A small image deblurring model, trained from scratch: norm groupnorm.
Rows from block 3, named by matrix and row number. Each number is 128 + 32 x the weight over the matrix's rms, rounded and kept within 0 to 255. All counts start at 0.
# v: attention value (model.enc.2.1.attn.v.weight, 64x128), inputs 0-127
v.1 [ 73  72  90 115  77  53 120 107  74 139 129 116 219  54 155  95  60  96  91 156 158 162 110 125 132 125  76  92  92 129 130 114 132 137 155 121 131  92  55  97 104 111 116 127  76 125  82 151 166 141 141 188  51 120 108 157 174  78  61 126 165  84 180 109  97  72  94 114 141 138 153 133 130 167 118 144 150  91 115 140  95 151  92 110  74 167 102 157 181  86 154 144  84 127 100 150 174  85  82 148 162  90  91 135 123 110  91 107  69 146 124 154 120 140 143 159 139 136 186  94 116  89  94  43 113 107 123  88]
v.2 [112 146 116  74 150 112 113 111  77 160 141  40 126 154 109 206 109 136 165 129 116  57 105 131 104 161 129 112 115  95 203  99 131 116 121 134  76  94 113 139  80 105 161  95 112 103 127  92 143 144 143  82 143 144 160 175  41 149 172  93  62 152 151 115 110  94 164  45 177 141 162 103 139 111 176 131 120 121 145 160  67 187 110 105  56 156 104   0 171  96 114 120 102  97  87 109 129 139 150 178 101 124 127 129 117 100 148 123 170  89  84  72  79 166 113 175 152  69 109 146 119 131 136 106 129 187  86 112]
v.3 [130  91 105 120 110 152 137  91 168 134 102 132  95 186 117 137 103 127 128 115 118 106  81 107  90 142 108  95 108 152 178 110 110 155 107 155 145 162 126 163 200  61 153 124 134 123  96 137 121  98 122  97  91 180 162 114 228 124 110 145 162 126  90 181 212 150 101  72 187 110 159 139 115 178 147  94 105 147 121 118 111 128 185 128 123 149 104 137 144 124 139 107 164 158 218 144 153 139 107 152 136 132 120 132 138 150  65 101 120 147 149 180 161 122 173  37 138 175 149 151 128  90 113 119 108 152 190  88]
v.4 [116 151 180 166 146 139 119 155 127 126 163 160 113 141 119 110 172 157  87  61 109 138  83 138 135  97 123  86  44 174 154 170 124 124  99 137 140 154 172 129 113  68 106  74 179 147 119 128 142 151 134 128  72 131 148 147  56 144 151 102 181 116 104 108 136 133  77 114 145 114 114 173  91 138 153 146 113 114 177 135 150 146 108 158 164 169 125  75 101 150 123 176 124 126 163 119  98 120 165 132 103 121 144  67 146 162 100 111  90 174 154  86 123 145 135 120 110  96 186 133 150 145 103 122 147 127 211 109]
v.5 [185 123 129 114  92 112 149 144 105  80 132 104 152 126 130 166 154  95  66 132 151  94 134 156 116 174 121 123 107 115 120 162 104 142 146 172 127 101 128  88  94 138 145 121 174 119 111  98 140 117 131 113 130 152 116 120 148 142 126 115 115 118 128 134  76 136 126 105 101 122  98 108 152 108 132 117 156 110 148 120  99 104 144 109 113 116 145 111 141 110 139 150 118 143 159 135 140 108 139 158  77  79 142 160 174 105 103 151 184 151 101 148  91 151 113 158 148 132 165 137 103 172 117 135 110 145  97 159]
v.6 [128 134  92 188 131  80 136 110 185 222  88  77 137 186  73 138 105  88  47 152 133 138  67 113  47 124 106  59 122 180 164  87 181 121 123 104  95 133 109  80  95 135 148  86 104 173 153  64 143 136 120 140 111 140 173 132 152  93 161  75  85 128 196 198 147 120 160 110 114 128  86  69 145 166  95 142 141  99 145 157  83 132 203 127 119 122 129  91  88 186 118 109 100  76 161 118 118 121 101 150  56 138 158 107 118  80 128  60 164 137 128 107 139 153 131 161 162  64  76  91 103 114 141  94 143 157 120 118]
v.7 [133 104 125 129 135 125 114  96 161 200 146 146 141 133   0  73 109 147 161  77 117 128 140 120  75 129  89 205 158 126  90 136  85  92 115 140 134 126 168 142 165 145 118 154 124 144 117 155 161 140 117 131 119 155 123 115 135 126  65 161 160 126 126 184 161 138  80  44 154 102 112 157 109  87 145  94 122 136  69 120 139  97 130 164 109 206 120 168 131 133 124 131 166 134 173 103 114 179  98 131 113 163  69 114 119 135  88 126 170  86 121 131  97 121 111 132  84 147 161 166 126 126 101 140 175 134 144 113]
v.8 [113 171 152 222  94 123 169 119 149  72  88 130 148 124  37 119 150 109 150 176 135 106  80 125  82 188 133 106 203 138 109 108 116 130 152 119 176 165  89 132 139 137 116 152 174 115 141 180  92  98  97  90 136 146 127  83 170 115 149 151 143 125 129 162 135 113 115 191 135 143 157 120 135 150 139 121 156 145 123 103 123 108 191 100  85 156 129 135 169 153 111  87 137 127 118  94 125 220 115 147 151 131 116 116 147 197 134 122 164 166 171 107 184  77 120 147 130 199 144  81 133 153 140 134 182 188 159 161]
v.9 [ 99  93 122 133 173 139 153 111 142 169 116  74 129 169 107 143 170 160  98  79 121  60 129 110  67 131 131 105 130  46  88 190 120 173 173 107  89  51 140  99 120 120 147  22 127 109 164 170 132 138 107 113 127 121 130  96 100  86 103  98 131  87 156 157 120 116 135 114 115 102 130 128 128 195 112 179 118 136 145 112 150 117 186 139 112 143 118 150 117 108 138  94 143 168  76  87  96 146 111 117 120 127  74 106 158 145  87  99 154 141  73 159 154 120 147 172  91  99 135 127 136 147 109 164 193  70 125 107]
v.10 [140 115  86  76 157 106 119 139 138  81 176  97 117  61 117  74 102 147 119 120  88  72  97  96 112 119 114 136  69  95 160 131 132  86 108 109  79  74 116 105 122 123  80 126 122 134 150 187 118 106 134 103 113 120 160 134 144  68 104 119 110  67 154 142 124 119  76 126 126  92  57 105 189 104 148 102  80 129 107 149 144  41 131 151 156 118  91  76 127 152 160 150  69 111  97 104 127 160 103 122 174 140  91 135 178 102  72 115  63 100 134 159  51 136 174 141  72  63  77 176 101 138 133  98 154  70  97 129]
v.11 [130 109  82  70 124 164 201 130 124 177 185 168 155  73 145 137 128 178 103 117 131 148 123 147 134 142 111 138 152 204 147 120  83 130 105 138 112 102 116 177 170 137 111 162 166  93  90 157 120 160 133 156 134  28  80 121 125  70  99 140  85 125  69 123 145 185 125 144 201 170 135 130 182 168  97 123 192 152 149 109 148  96  86 115 163 140 141 119 120  87 147 110 170 133 139 106 154 165 142  72 146  94 134 131 126 105 125 155 107 198 191 135 149 165  55  95 129 115 126 172 116 155 153 118 130  99  85 147]
v.12 [145 124 163 184 119  79  76 150 139 116 127 120  97 127 108 130 154 105 145 145 149 147 106 103 157 150 181 120  78 117 122 137 166 150 142 103 139 132  95  62 100 103 109 141 103 160 144  76 120 158 113  90 115  99 140  99 132 133 162 134 103 168 130  45 109 100 111  82 124 157 134 127 106 127 134 131 101 115 130 132 157 152 143 144 132  87 149 160 105 114 117 140  84 111  76 119 114  52 126 220  76 175 117 112 146 126 136 168 106 186 113 100 106 189 122 110 152 148  59 132 139 187 207 158 174 132  50 174]
v.13 [ 43 143 185 102  89 101 128 150 149 161 111 111 136 143 136 134 141 125 134 118 119 153 167  75  96 103 116 105 116 131 115 130 109 151  88 131 116 169 133 169 106 110 121  96 134 169 129 151 117 113 154 160 144  70 148 143 104 113 145 116 111 136 125 163 118 178  90 150 168  87 141  98 143 121 114 168 152  96  99  96 119  84 182 118 155 116 142 169  93 171 131 157  78 155  80 115 126 164 109 134 152 124 111  92 123 108  90 129 112  66  79 114  63 145 167 108 112 141 128 167  75 156 127 134 102 108  85  93]
v.14 [104 194 136 165 137 136 131 183 202 150 139 166 109 141  99 171 112 111 167 138  98 170 113 135 171 117 142 115 167 147 137 162 100 160 147 132 121 164 125 156 144  98 118  76  73 159 147 129 118 127 106 139  96 126 121 115 213 180 125 154 114 123 134 121 121 165 104 120  65 119 159 169 113 120 128 119  92 149 124  75 180 108 200 121 139 118 182 131 112 133 139 164 104 124 140 134 130  90 158 139 146 112 136 115 164 175 138 127 127 171 143 125 141  98  99 143 122 131 231 187 178 139 129 127 135 118 128  95]
v.15 [ 83 128 124 143  82  95 121 123 128  92  67 114  68 111 127 132 138 151 208 151  83  70  73  61 130   3 119 110  88 135 153  95 120 143 141 122 177  86 126 131 113 101 137 142 100 130 148 155  91 143  85 152 125 111 129  60 199 103 113 174 117 145 129 128 120 130 130  98 120 133 133 116 105 130 151 181 117  99 126 171 106 130 152 129 120 185  78 138 130 135 182 142 128  86 196 134  95 124 125 140 190 124 142 131 157  98  80  98 184 150 192 106 126 108 189  70  87  86  90 149  81 131 129 101 129  93 101 116]
v.16 [149 183 118 105  98 118 110 110 245 164  49  68 114 142  59  64 126 145 161 116 136 126 168 108 140 189 109 104 165 155 105 170  87 125 130 156 123 160 169 151 101 139 182 180  91 171 158 126 135 126 130 110 118 113 136 156  80 177 120 159 107 196 130  92 109  78 137 110 111 123 128 125 108 156 121 101 108 106 156 136  68  87 236 121  84 119  96 129 139 181 156 180 130 113 142 136 101  99 100 147 111 203 134 110 111 113 121 164 195 172  95 126 148 122 139 139 128 187 113  95  88 118 145 197 124 226  96 115]
v.17 [ 98 137 120  92 100 125  73 136 146 109 135  68 127 233 103 166 144 160 154 119  97 141  94 140 133 116 111 157 161 137 127 117 101  93  51 143 113 184 125 154  97  78  70  93 177 106 155 204  85 141 150  96 140 125 190 132 156 140  96  80 158 115 140  94 184 134 175 158 137 180 173 180  74  72 170 172 142 135  93  92 155 130 159 114  68  87 111 152 185 118 187 114 116 106 137 133 152 206  61 120 136 130 105  57 135  65  95  99 183 186 106 130 136 101 167 104  54 159 151 132 136 100  44 159 107 100 107  69]
v.18 [ 84 113 137 152  57 138 101 126  79 176 156 155 100 124  62 129 151 179  61  96 118 141 135 144 144  85 131 125 160 124 164 178 152 133 119  63 144 194 123 147 156 142  80 115 128 181 167 124 165 153 163 121 159 143 141 144  86 103 116 124  45  86 114 119  99 158 152 127 111 163  75 126 121 123 111 180 117 168 150 148 167  89  74 158 145  57 174  90 125 182 144 124 141 103  74 111 114  91 128 144  78 120  86 176 151 167 129 124 128  75  57 117  94 137 142 126 120 152 141  71 144 160 159 110  94  53  85 120]
v.19 [ 80 109 107 153 152 150 101  64 140 140 114  66  81 105 139 162 101 164 121 141 120 181 119  91 108 152 128  99 127 101  63 185  98 171 156 123  84  73 121 135 109 136 124 148  87 115 156  81 111 128 148  93  75 133 153 107 106 156 103 147  69  30 158 132 157 179 129 137 107 124 124  79 121 124 119 102 117 141 151 137  87 173 226 134  68 179  50  54  93  86 154 148 133 153 138 121  72  98 151  93 140 137 134 142 127  72  93 139 166 163  47  67 135  95 160 108 123 109 116  83  86 113 125 115 107 190 185 155]
v.20 [134 185 139 124  90 123 126 126 136 197  72 151 121 118 127  86  89 176 112 131 179  44 104 160 162  61 176 123 101 139 166 135 112 178 136  79 104  99 113  62 144 109 107 132 136 146 102  46 151 128 150 205  93 133 116 137 138 143 165 151 144 155 103 175 138 156 113 102 171 131 149 102 157  99 112 136 127  92 124 121 124 143 134 145 121  99 177  49  94 109 101 139 132 111  91 154 140  98 158 157  87 140 132 125 140 102 133 126 147 110 143 111 144 137 101 147 129 127 197 158 155 145 147 127 112 117  71 146]
v.21 [127 129 159 154 106 103 135 140 103 144 182 164 156 130  98 116 164 164 166 128 143 108  70 123 163 117 110 118 146 156 102 106 133 190 111 146 132 138 158 147 103  91 181 111 143  90 156 106 146  91 114 119 119 101 154 135  70 101 146 111  96 165  99  82 101 157 114 150 184 146  95  79 159 139 122 102 145 137 120 159 111 177  89  89  71 192 209 137  86 121 136  55 100 121 138  90 118 123 136  82 149 110 114 164 162 108 171  98 135 123 105 103 131 139  93 165 142  97 142 169 130 124  81 149 133 139 155 130]
v.22 [138 136 115 139 182 137 125 136 116 142 126 213 108 124 153 127 127 137 123 109 117 177 142  66 169 160 194 142 143 120 136 169 122 136 154 174 147  76 170  68 185  66 129 114 180 153  67 161 178 150  82 185 123 139  96  67 142 138 110 131 102  97  96  89 117 115 124 123 111  77 145 113 100 160 139 136 118 182 215 153 171  21 217 180  62 177 179 206 109  99 199 136 163 133 109 133 128 214 136 143 123 158 122  62 182 128  86 139 169 129 172 152 160  98 177  64 120 192 117 158 137 122 126 151 150  85  89  72]
v.23 [141 137 131 105  95 124 160 118 167  94  84  91  90 150 140 164 142 123 187  82 165 106 136  83 156  93 137 141 147  93  94 150 124 114  87 143 118 149 106 172 147 163 119 161 168  61 113 124 152 131 140 148 133 102 156 107  92 128  94  88 137 158 142 114 101 125 103 140 174 159 113 131  92 101 123 161 153  74 156 106 136 117 148 118 109 166 165 103 114 124 112 145 128 114 183 142  86 115  68 145 149 113 136 135 122 117 159 144 183 136 165 141 146 103 175  89 109 151 154 142  99  89 129 126  96 152 157 113]
v.24 [119 133 133  92 106 121  93 101  51 119 141 133 148 135 111 123 155 147 111 135 147 157  94  92 119 105 129 120  74  99 171 160 111 143 135  44 144 157  99  91 104  62 118 137  60 158 114 188 148 135 152  85 119 130 152 148 137 121 139 117 104 128 120  18  95  68  93 117 139 150 215  68 168 122 135 163  92 125 106  80  76 145  87 146 103 136  90 116  88 105 134 140 121 105 127 146 125 136 132 119  18 106 101 129 120  31 119  93  77 115 180 123 126 165 107 129 151 124 137 119 120 124 130 153 164 122  54 136]
v.25 [105 161 110 128 148 146 150 134  58 106 138 145 112 141 126  96 155 116 159 119 111 150 110 123 194 173 192 120 131  98  49 149 127 148 122 167 134 100 146 160 116 126 110 153 100  97 154 186 153 155 132 152 139 111 156 141 200 198 138 111  92 158 166 129 120 116  40 119 170 145 160 145  84 116 164  95 154 125 155 133 172 124  55 111 121 168 168 144 174 103 162 110 124 205 152 102  99 121 134 124 135 124 113 168 137 128 154 153 151 169 120 186 138 152 134 116 178 118  85 135 177 103 121 104 127 158  97 148]
v.26 [ 96  92 113 206 158 142 151 116 110 112 162 115 114  75 182 161 132  93 147 139 152 146  79 156  70 119  85  69  64 103  87 133 162 163 136 149 131 173 180 122  84  91  97 106  86  93 121 132 125 127 121 105  81 163 159 153 109  96 105  71 136 112 198  86 161 104  85 182 101 122  73 115  90 105 125 101 168 138 164 122  92 167  80  73 131 131 129  84 134 117 118 107 113 121  93 137 122 129 166 106 157  76 125 114 182 117 130 173  12 158 129  95 124 115 146 144  96 222 118 149 119  98 114 101 161  38  55  84]