From a checkpoint of a small image deblurring model.
Training: normuon at rate 0.023, 9000 steps, batches of 128.
Data: trained on photos of plants, animals and fungi (iNaturalist), 77898 training examples.
Rows from block 7, named by matrix and row number. Each number is 128 + 32 x the weight over its row's rms, rounded and kept within 0 to 255. All counts start at 0.
# convs1: first pointwise conv (model.decb.0.0.convs.1.weight, 128x256x1x1), inputs 156-207
convs1.52 [129  85 135 135 105 141 180 112 224 153 125 120 111  91 200  79  93 120  62 136 142 124  94 166 242 142 174 149 114 127 146 193 140  98 143 144 144 152 152 255 138  87 120  87 131 124 186 128 157  21 148 108]
convs1.53 [168  96  57 110 208 153 107 160 132 127 128 123 139  85 172 200 114 158 116 169  83  85 107 124  93 124 102  94 133  76 161 145 125  52 108 161 136 113  77 130 132 157  99  99  91  90 129 169 136 154 146 199]
convs1.54 [138 185 135 112  78 146 172 145 151 159  66 168 132 122 177 171 169 111 114 138 149  54 132 100 135 173 126 137 182 142  98 135 178 140  37 142  91 196 152 141 106  91 147  83 135 142 119 153 164  82 189 103]
convs1.55 [116 157 207 147 164  90 115 127 174 155 122 145 166  94 215 255 115 167  66 185  83 170 132 136 112  99 126  45 183 201 100 125 145 152 147 143 133  98 122  20 138 133 106  92 171  72 165 234 142  41  74 178]
convs1.56 [114 124 154 136 154  48 126 130 187 123 165 116 138  97 161 164  90 126  49 128 122 113 125 142 193 161 138 142 127  77 166 189 150 154 135 108 115 121  86   0 121  88 141 135 132 126 104 126 103 106 142 108]
convs1.57 [ 69  44 132 152 113 136 135 170 136 181 135 112   3 181 146 196 136 114 134 101 223 128 105 155 113 116 112  91 104 124 111 102   9 142 158 189 143 188 162 106 144 106 119  35 112  87 132  41 193 131 141 145]
convs1.58 [109 126 124  81 107  68  96 142 158  95 144 132 105  89 139 153 148 105 203 143 156 213 140 127 112  85 137 144 189 173 128 113 152  85  87 156 151 215 187 187 109 118 105  58  56 132 136 176 139 125 128  42]
convs1.59 [106 130  87  94 156 117 108 108 178  77 112 113 120 199 119 104 176 110 134 158 128 111 141 141 105 150  67 121 129  52 121 118 160 145 134 107 172 101  83 192 123  88 112 149 128 116  97  79  88 218 130 174]
convs1.60 [144 154 149 132  80 190  95 145  62 156   0 147 113 114 122 112 124  16 103 160 108 105 132 157  78 145  94 134 157 155 175 168 149  96 121 117 124 143 106 188 132 222 122 136 108  64  86 156  95 197 113 138]
convs1.61 [128 154 136 130 127  72 114 178 107 136 102 146 142 138 179 141 133  77  77 132 112 122 132 128 133 157  87 110 137 109 113 145 146  80 110 150 160 137 202 255 104 155 147 109 132 146 122 153 147 128 108 143]
convs1.62 [ 97 161 121 127 128  70 168 158 142 163 169 171  97  90  91 172 114 128 129 114 167  90  84  95  99 170  67 118 185 143 255 191 142 157  70  98 118 133 103 156 108 104 151 121 137  98 141 103 139 120 115  79]
convs1.63 [160 142 148 132 169  69 148 116  68 120 106 167 148 137 128 133 166 158  73 180 125 134 162 113  79 104 153 128  91  83  99 140 144 201 233  70 127  64  77 151 156 126 128 130 190 149 162 148 166 115 126 122]
convs1.64 [113 200  91 151 115 157 100 146 105 144 121 102  87 132 129 108 141 133 105 104 132  66 108 126  97  85 109 100 166 149 119 140 137 110 159 134 154 149 135 134 152 135 146 214 122 180 115 137  98 114 137 125]
convs1.65 [ 27 147 114 138 123 133 159 167 133 131 134 141 230  95 185 131 141  73 130 145 149 138 149 100 132 174 198 113  77 221 111 135 161 116 110  91 136 160 166 103   0 108 140 123 114 132 124 159 160  80 143 180]
convs1.66 [164 159  84 115 129 137 110 110 130  59 137 112 119 120  86  62 126 157  85  63 177 111 154 113 164  92 118 137 185  90 127 174 168 175 157 109 140 114 170 188 154 192 102  53  83 202 154 157 110 138  85 140]
convs1.67 [151 147 125 128  54 108 143 152 154 127 100 153 143 112 133  69  28 126  97 123 149 110  85 132 139 144 143 135 148  71 135  95 184 157  71 120 117 175 147  70 124 146 140 108 125 147 159 164 118 255 145  67]
convs1.68 [164 134 139 127 112 135 175 174 112 122 127 107 128 147 136  97 147 122  30  94 169  98 137 164 159 150 109  74 145 120 131 114 184 231  33 148 132 180 131   7 121 129 111  65  93 134 123 128 136 196 105 120]
convs1.69 [113 149 115 113  74 197  93 141 183 204 170 177 133 139 140 167 102 127 151 118 160 175  96 174 169  98 102 106 130  97 137  73 100  86 133 159 152 111 192  62 110 140 112 146 137 147 104  86 127 104 127  71]
convs1.70 [153 105   8  71  73  85 174 149 109 155 138  91  92 174 200 107 132 113 138 112 163 127 120 125  94 127 146 154 176  90  89 115  97 129 115 174 104 124 144 126 116 115 146  41 110 160 126 146  79 167 139 160]
convs1.71 [138 132 176 113  79 102 178 138 138 123 146 150 140 168 127 117 140 136 123 101  65 157 122 110 116  84 161 104 160 107 167 142 185  91  25  83 118 114 133 140  86 113 164 176 144 182 125 176  63 105 116 158]
convs1.72 [ 92 106 101 211  86 117 140 151 130 139 154 149  65 187  79 111 146 125 136 107 163  48 104 118 122 148 170 109 197 147  65 130 120 132 177 156 107  54 145 122 113 147  84 160 123 139 121  51 128 153 147  96]
convs1.73 [130 132 147 119 112 200  87  89 243  81 157  98 115 128 226 148 142 196 242 126 122 148 149 117 144 157 158 101 122  86 132 127 173 100 127 134 153 140 181 173 115 214 122 109 103 135 142 127 101 255  78 143]
convs1.74 [142 157 126 117 161 123 144 109 158 135 126 142 140 127 155 107  75 154 125 136 154 113 135 135  88  98 119 102  82 141 146 105 100  94 134 134 128 117 117 188  78 132 134  79 108  98 119 141 130 121 184 188]
convs1.75 [ 71 104 105  96 197 109 137 124 131 131 129 110 105 178 138  81 133 141  93 115 173 130  84 140 102 132 137 113 128 125 143 113 181 139 138 132 150  99  87 133 186 125 159 115  75 128 136 102  66 145 135  75]
convs1.76 [121 122 150 138 108 189 172 123 172 132 117 149 116 109 197  87 125  87  82 132 104 113 135 144 209 110 145 102 162  63 134 119 128  76  86 124 129 133 204 104 124 127 135 113 114 130 130 145  96 121  79 113]
convs1.77 [ 30 103 194 189  50  98 118 135  86  85 139 112   5 148  63 151 152 141 192 151  73 116 127 120  56 135 234 172  99 139  48 136  89 110 134  57 149 255  94 142 145 175  91 157 101 130 115 137  50 117 128 156]
convs1.78 [118 107 106 144 111  95 195 152 109 149 255 119 108 138  73 137  65 145 200 129 148  96 115 162 216 173 208 143 139 218 122 113  87 161 135 139 161 126 121 184 128  84  93 138  95 109 131 153 132 134  71  94]
convs1.79 [152 132  96 130 161 102 149 133  82 124  64 157 144 150 155  88 144  94  59 113  85 142 113  89  84 102 167 145 112 122 160 151  92  67  99 128  88 175 100 161 135  67 144 118 127 110  87 162 161   0 137 166]
convs1.80 [121 143  95 145  71 208 160 165 142 168  39 155  90  88 147  78   0 212 158 107 180  83 152 129  20 112 109 149 157 117 187  71 159 144  92 147  64 130  85  94 130 120 119 124 139 133 171 142 144  18 123 123]
convs1.81 [131 151 135  99 166 223 111 112  77 109  77 145 140 112 172 123 181 123 117  71 111 132  99  50  88  31 196  68 212 122 195 218 144 105 143 148 120 102 161 157  83 127 168 171   0 170 122 114  49 171 106  64]
convs1.82 [ 92 151 134 165  82 151 108 107 121 130 135 118  72 154 142 177 123  96 115 172 179 124 119 122 101 109 144 129   0 164 100 131 168 163 120 110 102 255 128 146 188 117 131 110 116 169 137 112 143 103 139 120]
convs1.83 [155 108 141 142 102 152 153 146 116 190 139 121  77 121 208 125 141 117 133  96  86  98 116 119 115 145  84 137  93 120  86  92 118 182 255 112 129 139  83 111 188 137 122 129 134  61 119 118 223 222 144 104]
convs1.84 [  0 103 155  51 144 101 136 145 127 151 134 113   0  86 160 138 137 132 134 126 109 134 120  99 125 119  93  99 113 124 145 123 147 128 120   0 139 211 157 139 119 139 149 155 155 104 130 177 201 131 117 152]
convs1.85 [107 122 215 195  90 144  80 134 125 139 153 121 190 126 128 164 191 103 154 133 162 128 141 144 139 237 216 113 172 137 119  91  62 146 124 176 159 118 137 174  69  92  13 187 100 136 123  74 109  87 117 155]
convs1.86 [ 36 122  55 100 174 104 157 156 100 134  64 165  29 191 104 224  97 152  94 117 145  66 101 190 168 197  91  67 186 133 153 133 120 106 131 142 134  86 159 110 166 164 151 189 236  99 168  98 133 165 126 147]
convs1.87 [135 136 129 125 108  99 152 142 204  90 133 132 109 129 129 127  24  87 111 120 143 125 115  91 120 118 150 120 140 222 156 132 175 172  87 125 156 166 153 181 145 115 133 114 134 117 129 154 132 140 112 121]
convs1.88 [ 71 114 182  29 122 137 164 127 140 125 113 109 162 112 156 110 151  89 121 136 119 109  81 149 160 111 108 140   0  48 200 119 157 178  87 164 112 158 168 104 234 131  87 255  63  95 125 161  97 151 126 113]
convs1.89 [123 120  94 145 122 188 134 143  52 149  36 126 118 122 167 147 108 137 106 131 183  79 136 144 157 159 124 156 129 111 157  92 133 138 141 152 123 129 100  77 138 167 112 130  99 125 119 143 127  85 104 101]
convs1.90 [138 108 133 149  97 134 184 129 136 144  62 139  81 102 153 201 101 152  83 143 216 105 141 124  96 140 172 132  90 165 163 100 112  74 120  97 105 112  53 184  89 149 106 176 153 126 139 195 170  49 115  53]
convs1.91 [155 231  77 154 121 166 180 135 144 158 117 141 255 191 173  91 137 119 154 124 102 147 120 105 126 146 113  73 213 165 106 110 167 117 127 255 129   0 136 125  96 109 131 138 108 132 123 102 150 163 138 168]
convs1.92 [ 82 123  24  44 133  70 174 118  91 126 149 151  86 117  60 214 179  93  32 122 143  87 154 150 205 121 111 142 174 123 124 109 140 162 116 116 161  69 113 100 154 125  87 106  76 139  94  75 178   6 147  83]
convs1.93 [109 129 132 137 138  76  96 144 171 184 151  79 139 101 175 119 241  83  82 151 133 125  98  93 173 135  99  87  98  94 114 255 135 130 159 137 152 141  85 241 146 130 134 132  84 110 163 107 127  46  75 148]
convs1.94 [138  95 132 108 190 174  78 137 116 117 140 113 177 162 121 117 143 150 116 222 141 150  64 106 127  72 123 114 177 131 113 114  97 205  81 158 137 152 104 154 207 125 171  84 196 136 156 105  95 183 190 109]
convs1.95 [103  98 121 125 118  96 112 131 122 215 108 173 156 167 117  30 103 120 151  96  91 136 125 128 110  35  76  95  96 108 162 169 186 149 106  83 143  41 174  81 161 148 123  60 149 129 126  52 181 118 111 127]
convs1.96 [ 68 174  56 119 123 137  85 120 135 117 150 151   0 155 123 157 117 130 145 129 233 125 148  99 113  89 161 124 154 135  98 113 118 127 137 128 120  86 125 140 148 130 103 141 117 106 135  74 188 152 140  26]
convs1.97 [ 52 131 126 154  14 140 132 167 123 208 131 163  51 135 174 151 148 113 122 132 129 146  80 124 121 128 112 128 208 188  99 124 110  43 146  91 107  99 140  72 135 122  92 255  93  66 134 128  81 105 119  84]
convs1.98 [123 113 153 191 177  99 131 137 124  42 125 112 153 145 163 145 110 135 138 118 101 117 190 123 112 161 169 136 153 102  95 131 174  32 102  11 131 171 137 116  49 100 126 200 200 192 134 241 117 108 150 123]
convs1.99 [186 131 145 131 130 107 115 135 135 174 135  95 121 173 129 118 122 147 124 146 183 149 122 139 108 217 112 151 155 119 139 139 103 128  90  82 146 171 157 129 112 128 106  36 125  53 159 158 148 131 113 141]
convs1.100 [218  36 158  78  84 137 171 120 127  96 134 187 192 136  81  84 175 120 139  99 138 150 136 113 106  84 159 100 244 130 150 153 101 141 126 216 101 115 137 174 126 128 168 140 135 111 109  61 212  76  82 159]
convs1.101 [ 83 104 147 145  89 108 127 159 145 184 125  47 182 206 176  83  98 141 179 160 148 158  93 107 172 216  84 137 251 140 132  83 185 168 178  88 130  89 111 173   0 121 132 123 175  49 147 155 172  20 146 155]
convs1.102 [223 104 183 118 119 148 127 127  93 112 136 145  90 144  37 140 169 122 124 171 104  90 125 124  87  48 120 100 123 173 148 140 203  68  84  95 152 157 141 155 218 119 140 120 137  89 120 138 165   0 123 101]
convs1.103 [168 135 138 132 113  78 134 145 126 139 138 142 115 168 159 147 123 131 142 126 174 118 161 165 117 199 164 175  48 169 124 124 110 126 120 140 160   4 133 108  95 129 130  56 127  95 139  65 152 143 132 121]
convs1.104 [133 127 118 128 146 124 143 157 150 199 175 120 110 162  82 107 156 156 159 113 111 120 109 157 138 131 126 117 100  94 129 159 122  71 152 145 121  88 142 170  81  90 141  65 134  87 127  73 161 147 143  92]
convs1.105 [144  83  73 148 170  86 182 182 145 160 128 155 104 139 108 158 111 133  91 147 182 139 139 158 170 102 144 177 165 161 127 121 137  99  56  97 135  97 102 102  77 128  92 141 120 120 145  71 179  33  89  79]
convs1.106 [105 174 104 138  96 165 100 139 113  96 160 172 119  96  86  94 157  94   8 175  85 120 159 114 168  99 131 151 146  89 110 155 146 115 115 130 127 137 106 233 116  71 182 163  78 146 106 165 127  50  61 162]
convs1.107 [  0 108 154 108 127 103 154 140 107 135 119 131 205 157  94  88 171 129 128 100 131 101 111 120 104 136 153 136 138 115  96 120 144  75 186 255 123 152 170 102 103 127 163 154 121  61 106  36 124   4 113  90]
convs1.108 [117  73  69  79  97 153 110 139 130 116 157 122 108 200  81  90  92 104 125 112  37 128  44 105 103 164 138 116 164  81 142 131 161  90 145 137 111 114 150 119 125 103 135 111 145  45 155  89 119 218 128 179]
convs1.109 [ 30  79 189 103  52 118 115 149 143 170 113 159  56 208 165 152 147 104 135 134 173 141 149 129 148 180 161 101 131  81 117 113  30 157 177 109 149 225  85 152  75 107 142 105 159 170 120  92 187 143 157 146]
convs1.110 [ 94 109  99 118 156  97 137 142 179 110  76 128 141 101 122 101  56 144 126 106 156 119 127 114  61 162 103 148 144 166  95 138 182 168 151 141 132  95  84  52 175 168 121  95 110 110 193 168 170  65 108  89]
convs1.111 [136 129 139 105  63 151 171 155 169 114 218 103 145 156 155 125 115  89 150  78 130 168 141 164 163 147 145 113 116 126 133 146 127  55 121 151 175  84 175 183  94  60  99 151 107 119  82 170 127 134  98 130]
convs1.112 [ 73 109  24   0 167 109 126 148 150  67 151  72 165 168 132 158 157 140 118 142 182 106 149 150 122 161 139 125  33 126 162 121 171 131  90 137  97   0 114 107  89 126 147 131 146 143 121  76 128 124 140 141]